Rows from block 2 of a small image classifier, named by matrix and row number. Rows with one number belong to one neuron. Each number is 200 + 20 x the weight over its row's rms, rounded and kept within 0 to 999. All counts start at 0.
After each neuron's rows are labels from the 100 images, of 14976, where the neuron reaches its largest size: "top examples" is what is common among them; "place" is the part of the image that holds the peak. Only what is clearly more common there than usual is listed. The data: photos of arthropod specimens (BIOSCAN-5M). In brackets: how many of the 100, against the usual share in percent.
# u: gMLP up (value half) (model.blocks.2.mixer.u.weight, 384x192), inputs 0-95
# v: gMLP up (gate half) (model.blocks.2.mixer.v.weight, 384x192), inputs 0-95
# out: gMLP down (model.blocks.2.mixer.out.weight, 192x384, transposed), outputs 0-95

u.212,203,230,203,157,187,201,195,181,190,210,203,199,221,217,225,209,222,184,213,192,203,175,188,194,205,200,208,203,167,175,213,232,173,238,192,216,231,216,174,230,181,172,191,175,220,252,231,209,197,194,208,194,236,191,203,192,213,185,174,208,218,211,190,181,215,177,225,182,194,191,234,237,194,196,198,214,198,211,232,196,170,218,202,201,182,186,174,224,197,203,230,228,226,178,204,207
v.212,200,181,184,182,218,176,200,200,205,202,193,218,205,194,153,211,180,193,178,223,181,183,200,155,190,223,199,182,204,193,193,205,162,197,201,229,191,192,181,193,229,170,187,194,257,221,210,175,202,232,240,206,206,191,206,204,210,201,215,182,185,200,202,169,231,173,197,214,240,214,263,209,209,216,205,196,209,166,185,186,192,199,203,206,208,164,174,193,174,192,204,171,225,198,199,195
out.212,200,174,186,209,219,152,191,188,194,189,218,207,174,191,203,197,178,203,209,200,205,209,222,206,213,261,204,209,198,211,158,166,198,191,164,194,196,207,195,214,201,198,197,193,165,180,202,195,157,211,179,187,171,206,233,154,174,215,226,239,208,199,203,205,187,202,174,188,228,239,199,200,201,219,197,212,166,214,192,245,233,197,225,214,201,214,206,188,183,189,179,163,213,224,201,207
top examples: order Lepidoptera (32 vs 7.3)
place: top left (97 vs 14.1)

u.133,193,206,198,199,170,194,197,214,227,207,171,184,200,186,168,202,188,235,177,190,189,194,177,171,204,186,155,170,217,200,155,202,200,187,192,217,186,166,196,191,203,195,213,197,230,198,157,177,212,265,208,228,188,221,218,243,183,206,205,177,176,221,238,182,206,198,175,209,209,190,219,187,214,209,216,216,201,184,192,209,233,187,196,192,222,192,196,193,206,179,177,180,206,189,195,194
v.133,197,188,198,176,223,163,207,199,198,230,209,201,191,211,185,197,210,180,191,257,186,164,209,189,185,214,203,203,188,214,212,225,161,214,244,209,218,206,177,205,211,195,197,190,198,237,233,218,156,207,205,187,238,194,179,150,215,195,208,192,207,199,186,187,225,179,211,218,238,226,254,202,184,218,194,192,205,213,177,216,191,200,225,194,174,191,189,196,191,232,225,204,206,179,207,227
out.133,208,211,203,188,196,211,193,200,196,187,206,212,200,213,203,183,207,185,227,188,198,167,205,201,187,153,225,195,185,170,204,205,174,241,224,191,203,200,201,214,203,188,227,225,219,213,193,220,192,180,210,196,218,184,145,207,215,174,195,206,203,179,196,197,230,200,236,186,205,148,215,197,169,200,149,190,205,187,194,218,194,197,207,170,196,203,217,191,195,215,200,216,151,199,195,208
top examples: order Coleoptera (56 vs 16.8)
place: bottom right (66 vs 14.1)

u.112,209,185,211,199,200,200,197,188,190,192,203,214,198,213,234,187,231,182,220,212,200,160,210,209,203,208,244,196,181,203,236,210,201,261,210,211,233,215,174,230,184,189,210,174,199,254,242,234,159,176,193,196,216,185,187,164,235,193,199,202,213,200,194,171,201,196,215,198,195,203,219,207,160,200,197,213,211,206,209,200,162,207,202,192,186,192,181,215,190,204,236,208,203,183,211,208
v.112,203,220,182,215,239,168,187,196,222,209,227,203,185,199,162,188,159,186,175,199,152,192,229,210,198,237,194,207,213,201,179,174,188,156,215,217,167,209,189,199,195,218,182,192,171,190,194,185,205,192,182,196,184,187,197,215,200,253,238,199,187,206,219,187,198,204,198,219,221,225,207,186,228,224,176,198,195,203,179,229,248,191,228,205,193,211,199,198,211,210,198,208,198,228,219,189
out.112,201,201,227,227,145,217,188,199,188,202,204,200,194,220,206,200,203,195,235,189,240,168,181,215,206,133,200,201,191,197,193,196,197,203,188,194,200,206,185,189,190,196,213,200,196,196,216,141,207,175,203,206,213,156,188,254,207,187,207,190,189,176,226,189,209,190,237,154,191,141,211,158,238,215,168,196,206,206,225,227,200,226,205,241,189,197,194,203,225,208,208,202,188,220,198,177
top examples: order Lepidoptera (35 vs 7.3)
place: bottom right (97 vs 14.1)

u.270,215,178,224,217,159,209,192,217,215,207,207,216,197,190,230,179,202,171,198,193,179,192,181,184,228,183,201,149,195,181,203,214,195,226,237,198,224,199,208,221,216,169,251,201,215,196,206,220,203,194,203,194,217,205,162,201,223,158,179,166,228,195,192,205,227,201,205,226,202,179,198,187,195,212,190,225,238,166,193,205,186,228,208,176,203,189,208,181,194,209,228,180,185,189,208,187
v.270,221,194,191,183,239,172,193,210,196,232,215,195,180,191,145,175,176,171,137,218,186,176,197,189,172,209,189,213,209,191,170,212,174,200,204,202,182,169,188,188,230,201,185,210,199,198,205,205,230,201,216,187,206,152,195,228,233,208,212,182,156,198,197,201,215,181,199,217,244,205,223,202,218,228,193,169,219,185,166,227,221,188,224,208,194,185,214,190,200,209,225,171,194,210,227,201
out.270,215,217,182,194,208,210,212,208,198,220,219,181,204,223,196,184,186,191,178,219,193,200,196,229,176,127,202,212,200,206,197,196,171,201,158,226,198,201,186,192,182,245,188,197,142,205,208,218,185,180,201,198,222,192,187,200,218,218,205,235,215,212,209,177,228,185,229,205,178,176,207,169,237,210,202,204,213,213,206,211,183,197,203,217,200,190,179,209,208,190,210,223,217,200,222,189
top examples: order Lepidoptera (31 vs 7.3)
place: bottom right (63 vs 14.1)

u.89,166,200,176,195,154,200,211,207,229,205,173,197,206,162,188,222,193,237,202,188,176,205,166,148,207,196,166,184,216,197,199,193,179,200,197,219,187,204,224,192,216,166,219,194,245,229,180,201,188,266,211,242,194,229,229,197,150,199,180,186,201,195,201,185,197,203,173,205,214,209,223,199,201,206,202,199,198,174,213,191,184,188,194,193,240,213,198,188,194,201,198,193,232,220,170,215
v.89,178,211,186,178,208,172,192,198,226,221,205,206,184,206,203,200,189,184,193,199,185,152,214,196,199,225,202,201,195,197,203,206,181,199,239,238,213,205,190,196,236,163,214,181,251,235,213,198,200,193,189,198,217,205,175,196,175,163,224,189,200,174,200,161,212,188,215,212,230,232,258,211,193,207,165,196,250,196,194,216,196,214,218,203,179,198,202,213,212,210,210,216,193,198,183,248
out.89,165,164,186,192,230,188,233,209,197,216,190,177,197,198,213,191,179,194,172,207,183,203,204,206,202,215,222,217,190,212,212,183,184,201,229,202,219,217,217,231,200,176,210,203,189,228,271,207,150,199,213,210,204,197,203,156,182,191,219,174,235,172,208,200,189,188,170,207,206,219,212,205,195,224,185,204,231,224,215,206,165,196,203,197,222,210,197,198,189,166,237,189,197,208,166,202
top examples: order Coleoptera (41 vs 16.8)
place: bottom centre (28 vs 9.4)

u.233,174,224,179,203,235,202,195,213,209,187,217,184,190,217,191,197,191,196,195,179,188,198,232,207,194,194,209,187,173,162,190,173,199,171,231,198,193,178,198,199,206,190,182,190,233,192,202,201,190,201,171,199,206,191,199,196,178,220,233,204,187,196,259,203,200,167,202,187,183,232,200,180,187,220,181,198,204,198,209,170,175,209,203,200,192,228,195,237,220,193,196,235,172,212,199,196
v.233,172,232,175,191,246,189,197,204,211,199,226,195,177,214,203,201,181,181,195,164,188,190,247,204,201,218,226,200,168,171,171,183,195,188,242,195,201,190,194,192,226,191,163,203,218,197,205,198,211,188,166,192,219,205,172,191,186,199,241,216,173,171,219,210,200,168,199,183,197,241,204,197,195,223,175,175,226,196,211,191,176,215,202,199,183,220,208,234,217,198,188,230,142,210,186,207
out.233,202,153,245,231,211,185,200,182,196,206,175,232,195,186,214,192,218,195,195,201,239,202,199,185,222,214,169,191,194,247,188,205,242,189,167,197,194,201,198,214,179,195,209,190,212,188,197,187,163,221,246,204,190,189,201,175,200,199,183,207,233,213,200,199,183,225,170,205,203,196,176,195,224,199,228,235,198,227,181,184,201,236,203,206,212,194,183,180,165,213,205,150,238,181,205,219
top examples: order Diptera (63 vs 30.6)
place: middle right (47 vs 9.4)

u.161,198,200,218,195,178,160,190,193,223,199,193,222,179,209,163,230,202,224,215,202,211,173,187,177,198,230,170,209,209,221,173,217,187,215,178,210,206,197,178,181,208,195,179,200,200,197,193,193,209,234,212,215,198,196,237,207,206,205,204,192,166,198,181,187,240,177,238,194,237,229,212,188,216,216,202,195,176,192,190,225,233,179,228,222,185,192,199,209,202,230,187,195,206,197,191,206
v.161,183,208,197,198,189,166,192,199,251,196,188,216,189,207,162,225,185,216,198,202,186,157,205,179,226,221,167,197,200,202,179,205,193,201,171,231,207,194,177,171,207,188,171,198,203,209,194,185,203,221,200,232,200,195,233,205,202,205,215,197,165,208,196,161,220,194,212,190,244,240,219,199,228,212,196,198,188,204,190,221,238,192,221,219,190,185,196,213,205,220,193,212,220,200,185,204
out.161,187,167,240,234,216,186,205,203,200,202,190,208,209,204,210,196,206,183,196,231,215,198,207,224,207,220,176,184,196,268,221,188,254,193,203,197,230,212,195,205,183,187,201,181,217,213,193,175,167,227,200,202,195,182,182,180,176,171,198,197,238,230,217,198,192,195,177,205,203,198,149,159,201,205,206,208,210,219,196,173,189,255,195,229,208,167,165,202,181,230,228,187,213,174,200,218
top examples: order Hemiptera (38 vs 11.3)
place: centre (56 vs 6.2)

u.347,183,173,210,209,198,192,197,195,223,214,206,236,200,189,234,199,213,168,189,186,194,158,211,201,225,220,208,171,169,184,209,217,165,227,225,222,245,208,196,222,200,158,205,175,203,245,187,208,210,190,190,210,227,204,194,209,199,201,187,202,225,214,190,160,200,197,199,212,222,221,267,196,207,204,192,226,239,189,219,210,192,236,209,188,196,169,192,215,171,206,210,222,194,187,193,207
v.347,228,232,177,203,217,202,207,195,187,199,233,178,192,233,194,173,186,193,190,208,197,201,223,225,200,216,220,221,223,161,190,159,199,180,184,185,179,203,192,194,212,227,213,225,170,175,185,197,199,167,169,170,193,196,215,182,202,227,218,208,174,203,235,220,194,195,202,200,178,179,192,216,177,206,171,167,182,202,199,201,219,184,204,213,186,234,206,204,217,194,193,183,198,226,215,194
out.347,239,202,204,199,213,192,193,206,196,201,231,196,205,232,171,173,223,197,200,198,177,178,218,214,182,179,215,207,219,185,207,212,196,204,231,205,149,184,187,193,202,207,247,199,232,198,210,195,196,180,175,175,201,190,153,194,223,195,200,195,192,190,234,181,200,209,208,213,207,183,212,201,174,223,179,190,200,192,167,214,219,169,209,189,181,212,209,153,241,199,178,179,191,182,223,195
top examples: order Hymenoptera (44 vs 20.5)
place: centre (48 vs 6.2)

u.210,180,216,195,173,185,216,216,192,203,192,142,205,200,184,201,249,213,233,215,216,206,197,203,189,223,184,190,193,192,209,197,210,201,208,201,211,200,219,183,219,180,159,188,175,256,243,211,223,186,245,220,214,207,202,189,201,200,194,190,199,212,197,192,192,200,199,211,187,192,200,208,200,189,197,204,225,175,218,211,151,158,171,191,181,214,241,154,207,198,192,163,223,211,172,184,223
v.210,222,193,213,208,174,195,244,195,193,191,179,241,211,187,210,193,195,195,192,223,194,219,191,199,227,253,200,207,210,223,226,153,217,219,204,195,210,210,210,218,195,201,156,195,196,211,188,195,164,196,205,216,210,209,217,164,188,241,190,201,219,239,161,203,194,205,203,218,195,200,185,197,203,183,222,189,205,221,223,150,178,201,188,190,205,193,190,204,187,215,206,200,219,231,198,197
out.210,202,195,177,205,203,233,187,188,215,201,235,228,164,194,212,189,179,183,227,215,186,189,235,199,212,248,226,207,190,189,184,182,210,210,210,228,226,210,201,225,215,207,200,165,200,214,182,250,186,187,187,194,177,195,236,171,167,234,230,186,189,193,178,198,177,201,202,178,160,224,208,215,175,187,182,185,170,198,203,197,226,201,198,200,182,244,191,227,176,198,200,207,217,240,182,209
top examples: order Lepidoptera (28 vs 7.3)
place: top right (39 vs 14.1); bottom right (37 vs 14.1)

u.63,194,189,205,196,208,199,166,195,226,205,201,228,196,191,234,210,200,179,195,166,200,170,205,220,211,210,183,204,174,201,203,203,199,186,229,227,215,233,196,209,190,180,194,167,223,235,198,196,206,185,196,203,232,198,165,226,170,175,199,191,242,176,196,160,207,195,208,190,198,206,232,196,224,202,181,220,235,224,219,197,195,244,216,207,198,200,181,207,200,219,180,212,198,197,189,224
v.63,215,221,177,195,211,202,216,230,179,189,216,183,194,217,184,188,169,196,192,214,188,210,202,205,185,185,211,211,226,176,199,160,192,183,160,187,161,204,204,168,215,241,192,236,168,187,209,191,210,184,201,184,185,169,221,191,220,237,232,199,162,189,222,215,200,175,208,197,198,197,195,192,205,210,189,158,204,190,188,208,213,193,189,223,197,220,210,204,218,189,208,178,208,239,212,172
out.63,212,235,201,199,202,194,202,216,200,181,202,198,202,242,148,205,228,210,206,191,190,176,197,187,175,161,199,205,210,156,195,226,187,210,204,222,166,183,184,165,202,220,197,200,218,200,244,195,235,193,195,201,207,190,167,222,240,192,199,198,161,191,199,171,194,208,214,200,213,202,236,190,200,202,195,177,201,178,140,234,229,183,193,200,186,203,219,168,239,198,171,188,202,183,238,182
top examples: order Hymenoptera (65 vs 20.5)
place: centre (50 vs 6.2)

u.66,214,234,173,186,173,199,202,164,207,186,174,189,206,188,167,247,204,257,212,199,201,207,161,200,189,223,180,214,241,209,195,192,191,193,176,211,186,200,199,189,197,199,186,203,211,191,182,179,220,232,208,228,188,200,240,206,168,235,183,199,184,216,211,195,211,207,217,185,211,201,210,221,205,197,245,204,149,193,200,199,222,172,201,229,214,202,199,197,204,182,188,187,219,211,167,191
v.66,209,250,151,214,154,194,176,147,252,191,207,204,187,217,193,188,192,206,210,207,183,164,195,197,229,215,186,177,204,150,185,181,178,205,195,237,206,204,170,192,199,215,234,193,201,200,192,206,213,192,192,211,197,188,228,217,204,208,219,181,174,215,202,171,191,199,237,188,210,203,225,196,211,206,161,214,188,191,180,228,243,166,233,196,173,235,200,191,221,189,181,211,214,226,201,200
out.66,186,175,239,247,208,185,200,188,228,213,197,229,184,199,223,189,216,200,180,193,227,191,218,181,215,216,163,171,207,246,202,206,253,206,202,201,199,183,190,202,193,178,171,174,185,212,190,199,190,233,226,207,196,195,209,177,199,190,201,196,189,219,195,186,169,206,191,210,200,224,175,205,197,192,209,206,182,212,178,213,210,193,197,185,206,197,181,201,195,237,199,204,236,182,190,227
top examples: order Hemiptera (29 vs 11.3)
place: centre (45 vs 6.2)

u.193,184,190,199,208,147,204,187,182,238,198,199,196,199,205,248,198,182,207,222,194,183,162,208,213,230,220,164,194,192,200,239,186,196,195,205,235,228,225,191,219,201,159,252,170,218,205,212,200,174,196,199,196,204,240,193,169,175,140,207,182,215,175,190,152,215,197,204,186,194,212,237,206,201,196,190,224,215,204,217,197,188,198,211,191,191,219,194,207,205,210,226,210,206,203,175,235
v.193,227,192,205,192,244,187,221,217,166,179,221,202,183,199,186,177,181,179,184,188,192,203,200,212,192,202,230,212,205,194,186,175,187,193,185,191,180,198,199,183,207,229,151,217,170,196,180,183,210,194,191,178,206,144,210,216,226,249,214,196,174,212,219,203,198,176,205,206,202,190,204,175,203,216,197,186,234,203,191,207,187,221,205,227,193,213,195,208,205,204,209,195,197,210,227,185
out.193,218,227,209,189,219,187,202,210,189,199,225,198,203,248,157,201,224,179,199,202,215,184,190,207,151,159,198,218,206,178,179,216,186,197,191,211,180,191,175,164,196,247,173,197,201,175,241,186,230,185,199,184,228,165,155,222,236,205,206,221,182,206,216,181,215,191,228,202,208,200,234,175,210,221,200,178,199,192,167,221,213,202,206,218,181,195,197,189,222,226,170,210,187,185,258,182
top examples: order Hymenoptera (64 vs 20.5)
place: centre (42 vs 6.2)

u.148,204,179,199,210,258,216,191,207,197,229,188,269,209,195,192,197,209,167,180,206,222,201,237,131,200,216,229,182,168,199,179,204,236,236,192,193,203,185,197,201,200,203,193,204,218,201,209,217,213,179,237,207,204,163,199,222,223,195,200,205,171,237,177,205,173,199,183,188,195,209,201,237,201,195,218,184,217,211,202,180,212,232,178,180,209,200,200,207,204,211,208,202,219,206,196,204
v.148,179,209,194,193,165,197,182,193,192,211,221,188,190,185,202,194,192,217,214,188,204,215,176,222,199,181,195,201,231,196,194,148,200,178,179,186,187,225,213,184,219,212,224,222,198,200,199,175,228,218,176,192,183,222,239,182,180,202,200,167,206,162,215,221,207,195,205,233,200,199,199,175,186,206,185,193,175,122,184,206,190,145,192,219,204,216,211,182,190,201,177,181,194,235,202,203
out.148,205,199,199,206,158,206,200,234,180,195,215,187,205,188,178,192,188,209,195,172,190,212,166,242,170,184,196,216,232,191,201,180,171,189,199,198,179,187,220,175,216,212,217,202,180,174,157,148,224,225,200,200,192,224,202,213,196,196,214,178,211,175,246,193,224,182,196,213,199,150,224,137,229,215,210,200,212,170,204,217,194,198,196,209,205,185,210,163,200,186,200,176,167,214,200,165
top examples: order Hemiptera (30 vs 11.3)
place: centre (38 vs 6.2); middle left (32 vs 9.4)

u.204,171,199,183,163,195,193,218,203,201,196,185,185,222,204,198,208,197,206,215,204,183,176,202,195,208,200,213,182,194,191,207,199,172,220,231,246,206,217,193,230,192,133,196,159,244,263,210,202,175,225,213,212,223,213,200,171,198,201,198,206,222,200,203,144,225,182,205,213,210,202,249,201,196,195,205,199,229,197,209,188,170,208,194,189,200,201,152,205,177,198,215,229,232,178,194,216
v.204,215,170,222,198,193,222,175,173,166,200,194,192,229,188,214,192,209,182,211,214,229,210,178,213,204,221,206,203,197,214,207,204,224,209,193,186,224,209,183,238,166,192,210,177,206,195,193,217,179,202,207,169,178,210,222,180,208,204,159,222,222,230,178,209,196,200,187,207,173,195,179,207,175,166,246,216,183,210,214,143,199,191,207,178,197,178,197,200,145,191,201,193,201,197,227,231
out.204,158,207,175,155,219,219,222,219,208,228,159,195,246,194,198,235,196,222,199,209,187,219,220,182,186,195,204,200,169,197,209,191,162,203,200,199,204,205,218,212,199,186,142,223,212,202,216,192,190,228,200,215,212,230,201,141,172,215,205,204,235,195,200,206,205,224,183,200,204,211,215,215,219,179,228,205,196,195,230,175,171,217,184,177,221,196,233,208,184,204,232,204,222,190,188,194
top examples: order Lepidoptera (29 vs 7.3)
place: bottom right (43 vs 14.1); bottom centre (25 vs 9.4)

u.99,195,215,155,178,220,199,215,206,205,213,166,204,218,215,192,211,171,230,204,229,148,186,218,180,193,211,226,204,211,188,205,186,179,189,221,252,203,223,183,224,185,184,181,165,221,230,208,193,167,210,199,206,212,190,214,191,195,210,223,195,193,194,215,157,197,200,208,178,198,202,230,213,196,174,206,195,209,219,190,171,171,214,190,209,193,213,147,218,215,193,237,208,260,217,172,193
v.99,200,189,189,165,202,170,206,208,195,234,225,186,199,211,186,201,201,176,201,214,196,177,214,192,205,199,192,204,221,196,239,230,149,233,208,219,199,195,192,194,224,181,207,192,217,255,208,232,205,207,222,190,220,208,191,200,210,169,188,200,203,202,188,185,224,175,210,232,237,200,258,210,199,216,187,181,211,191,181,207,190,178,219,200,192,189,179,191,185,202,206,208,214,166,205,238
out.99,138,195,196,190,235,193,237,218,198,247,169,183,212,190,207,252,205,216,176,211,199,203,204,159,182,206,198,203,191,213,198,213,189,214,200,206,199,206,218,195,230,192,175,218,209,211,218,195,195,209,202,220,203,232,190,149,174,184,197,236,206,172,177,194,185,208,158,202,202,245,211,247,212,182,215,198,208,206,202,190,187,245,158,193,223,187,227,207,196,192,242,180,205,172,175,203
top examples: order Coleoptera (54 vs 16.8)
place: centre (25 vs 6.2)

u.250,194,216,176,183,204,199,207,196,233,213,186,197,187,190,175,207,189,218,179,199,155,155,189,191,222,187,203,198,202,193,170,202,179,196,217,227,212,190,182,210,212,129,194,181,282,223,193,239,192,249,185,227,219,186,226,200,198,206,202,199,193,211,217,180,200,198,191,203,206,227,296,199,176,211,202,209,192,217,213,194,205,186,205,205,209,222,197,233,184,199,232,223,188,193,191,230
v.250,184,182,229,234,185,204,194,198,191,207,177,200,229,185,213,219,252,213,209,189,223,215,192,193,207,219,161,193,194,227,194,187,228,205,200,200,203,229,207,215,173,198,172,186,215,187,179,171,173,205,215,205,193,227,199,189,217,215,173,225,226,220,179,205,181,208,186,190,185,205,177,205,205,171,252,212,177,242,227,152,200,226,183,183,201,181,195,206,187,218,196,202,201,186,224,194
out.250,202,197,211,234,181,172,211,195,190,176,195,215,206,207,206,200,205,202,211,209,188,196,237,179,216,260,199,178,203,182,199,196,209,212,184,195,197,208,203,188,212,202,228,202,193,158,205,172,203,197,200,198,195,258,212,180,182,209,201,241,192,213,190,195,191,202,196,205,225,216,221,222,188,196,201,198,207,194,181,218,225,191,199,163,192,195,221,194,219,202,138,159,208,196,196,189
top examples: order Coleoptera (37 vs 16.8)
place: middle right (36 vs 9.4); top centre (32 vs 9.4)

u.282,164,189,207,197,187,200,198,202,242,189,176,195,228,169,177,246,198,220,229,200,134,215,190,169,200,205,183,195,200,207,210,195,200,204,253,252,200,239,226,204,198,187,179,183,221,222,190,194,204,233,229,258,189,237,217,214,189,216,175,201,226,207,160,166,197,207,202,199,205,230,208,199,193,189,204,205,196,201,190,187,201,181,188,186,233,184,193,191,171,221,174,223,248,200,192,204
v.282,178,211,172,197,201,209,209,186,246,211,217,218,231,222,197,198,210,173,186,205,198,172,215,193,201,190,189,164,200,185,169,247,185,207,245,220,194,176,180,200,202,157,203,174,253,234,201,207,212,187,213,225,226,200,184,224,206,160,204,180,199,204,213,189,201,227,205,215,212,187,228,205,203,206,175,191,200,185,178,188,208,207,187,155,196,208,165,190,211,206,177,228,200,177,173,214
out.282,262,192,236,219,245,158,187,186,180,194,239,197,165,217,203,149,187,162,170,229,216,197,224,230,207,243,225,221,203,245,174,180,219,195,195,178,194,177,187,219,202,208,204,198,166,199,195,202,147,170,174,166,203,190,207,197,182,209,201,207,182,198,213,198,205,174,196,193,216,199,186,207,201,218,187,186,225,228,182,207,208,212,237,218,177,185,188,233,205,200,193,174,201,210,200,192
top examples: order Coleoptera (47 vs 16.8)
place: top right (32 vs 14.1)

u.369,187,193,206,240,180,196,190,194,207,212,204,162,263,208,200,205,198,190,187,214,205,197,201,218,238,218,152,171,217,196,167,196,198,196,192,223,206,200,194,200,199,177,236,191,203,199,198,183,201,197,197,196,186,250,236,197,221,195,202,231,192,269,212,187,186,193,183,217,200,192,215,200,230,207,187,191,187,195,218,200,236,163,204,156,201,221,192,186,209,162,157,227,224,201,205,179
v.369,217,184,198,168,239,200,191,222,180,193,209,230,202,191,198,189,165,198,227,169,161,201,207,218,163,189,234,221,181,198,221,181,196,177,221,176,199,204,226,204,212,217,147,221,180,195,189,197,241,189,179,196,210,186,163,247,162,218,207,196,206,165,198,213,222,192,207,191,209,188,196,179,203,199,193,183,245,196,201,205,171,252,199,219,195,198,217,215,188,243,220,198,191,239,189,208
out.369,205,226,152,160,203,202,181,190,209,245,181,177,189,179,171,233,160,227,200,189,203,204,164,200,141,148,183,251,212,204,170,196,186,173,190,232,154,198,204,186,203,249,180,195,178,189,206,218,211,225,239,196,204,206,197,206,199,217,222,200,195,132,189,190,204,206,210,198,182,195,205,204,216,197,213,208,177,211,187,208,208,189,209,225,203,238,201,180,204,203,204,183,204,206,206,199
top examples: order Hymenoptera (46 vs 20.5)
place: centre (37 vs 6.2)

u.185,205,209,196,161,229,203,191,206,197,204,204,241,198,187,199,195,249,162,187,173,200,200,199,199,194,204,219,173,173,200,173,212,202,210,208,195,175,204,212,197,200,202,150,211,201,216,203,195,234,191,200,208,201,186,182,257,249,228,191,208,221,200,191,207,214,209,200,229,207,194,199,199,208,203,197,198,200,183,229,202,207,195,203,156,205,198,210,217,162,210,172,232,204,175,219,196
v.185,192,218,160,200,165,206,212,201,209,214,191,157,204,216,201,201,156,244,215,214,182,200,178,218,174,192,181,222,227,212,242,178,196,164,165,202,204,216,203,182,198,200,232,204,196,192,210,153,204,206,211,201,184,213,225,171,173,191,223,192,185,181,207,198,211,184,219,173,193,185,198,198,222,192,186,185,179,215,214,199,192,161,212,221,191,207,197,202,240,190,201,201,216,232,181,179
out.185,190,246,185,250,188,221,210,194,208,199,170,167,207,202,201,227,200,222,186,203,200,192,166,189,182,146,149,216,190,196,178,206,209,175,160,242,208,212,197,187,190,219,220,183,200,164,210,217,209,211,223,210,200,207,181,205,210,214,219,202,188,209,186,170,192,210,197,173,166,196,203,202,226,196,206,211,177,227,185,199,206,203,191,201,210,217,193,201,253,196,209,183,205,195,209,154
top examples: order Hymenoptera (44 vs 20.5)
place: centre (41 vs 6.2)

u.141,186,195,198,203,182,198,202,228,198,170,197,190,195,184,170,198,187,228,200,195,206,234,176,201,171,192,182,205,223,219,179,157,187,184,190,183,166,196,222,162,214,226,170,224,200,184,175,176,230,229,223,224,179,206,235,220,199,232,210,182,171,190,200,217,196,190,211,213,199,196,181,169,226,215,217,179,184,160,191,204,226,165,187,209,227,210,215,182,197,211,157,188,190,236,205,176
v.141,185,223,190,200,182,213,172,178,245,179,162,209,202,181,162,211,200,243,218,172,202,195,190,174,191,185,180,182,197,208,151,180,200,187,199,218,164,202,187,196,184,200,180,195,220,201,166,185,212,248,237,245,189,196,209,242,202,233,211,196,172,197,222,181,199,214,204,179,185,180,201,186,204,195,216,219,173,199,198,191,215,198,206,196,212,232,198,204,201,214,177,201,209,213,207,199
out.141,222,193,211,202,213,208,221,196,202,201,181,205,206,242,204,181,194,171,193,254,197,183,208,211,191,199,201,215,199,212,226,202,204,209,243,179,206,233,191,220,179,182,189,196,212,244,217,218,164,195,215,206,224,164,189,196,192,176,196,215,200,236,203,196,199,193,218,180,195,199,188,212,161,200,172,188,209,228,195,182,179,213,195,215,208,194,156,218,200,217,205,228,236,203,189,211
top examples: order Hemiptera (44 vs 11.3)
place: centre (31 vs 6.2)

u.74,179,199,181,203,224,212,200,193,194,195,198,210,192,201,201,220,202,190,197,170,196,196,202,145,193,236,218,172,145,197,193,205,201,223,210,195,212,168,184,179,221,207,184,203,300,194,211,208,215,202,270,193,217,198,213,182,235,194,221,205,162,195,168,203,190,188,199,175,193,220,222,224,209,208,210,191,197,199,232,159,199,220,183,174,197,201,202,235,204,192,208,205,202,198,205,196
v.74,184,200,230,230,178,218,181,181,199,209,200,193,226,156,218,209,232,209,232,175,215,232,183,215,198,193,167,195,199,226,205,172,228,175,212,186,200,235,226,233,170,201,203,206,181,182,210,184,183,204,179,212,175,230,203,160,192,216,162,199,256,202,200,220,186,245,180,208,183,198,170,192,199,180,228,230,163,196,201,200,214,184,188,184,225,181,223,186,158,215,201,209,200,207,210,192
out.74,227,200,202,194,199,190,204,200,189,196,217,207,197,226,191,173,202,187,215,206,170,187,225,247,199,209,213,201,218,178,203,149,179,184,215,179,196,223,195,200,203,210,207,203,181,175,199,166,199,182,155,191,196,195,202,197,194,219,223,179,210,204,254,208,217,192,221,205,210,190,219,172,191,213,174,196,214,198,192,202,194,199,213,215,182,200,191,208,217,201,197,201,186,230,196,184
top examples: order Coleoptera (40 vs 16.8); order Lepidoptera (26 vs 7.3)
place: top centre (58 vs 9.4)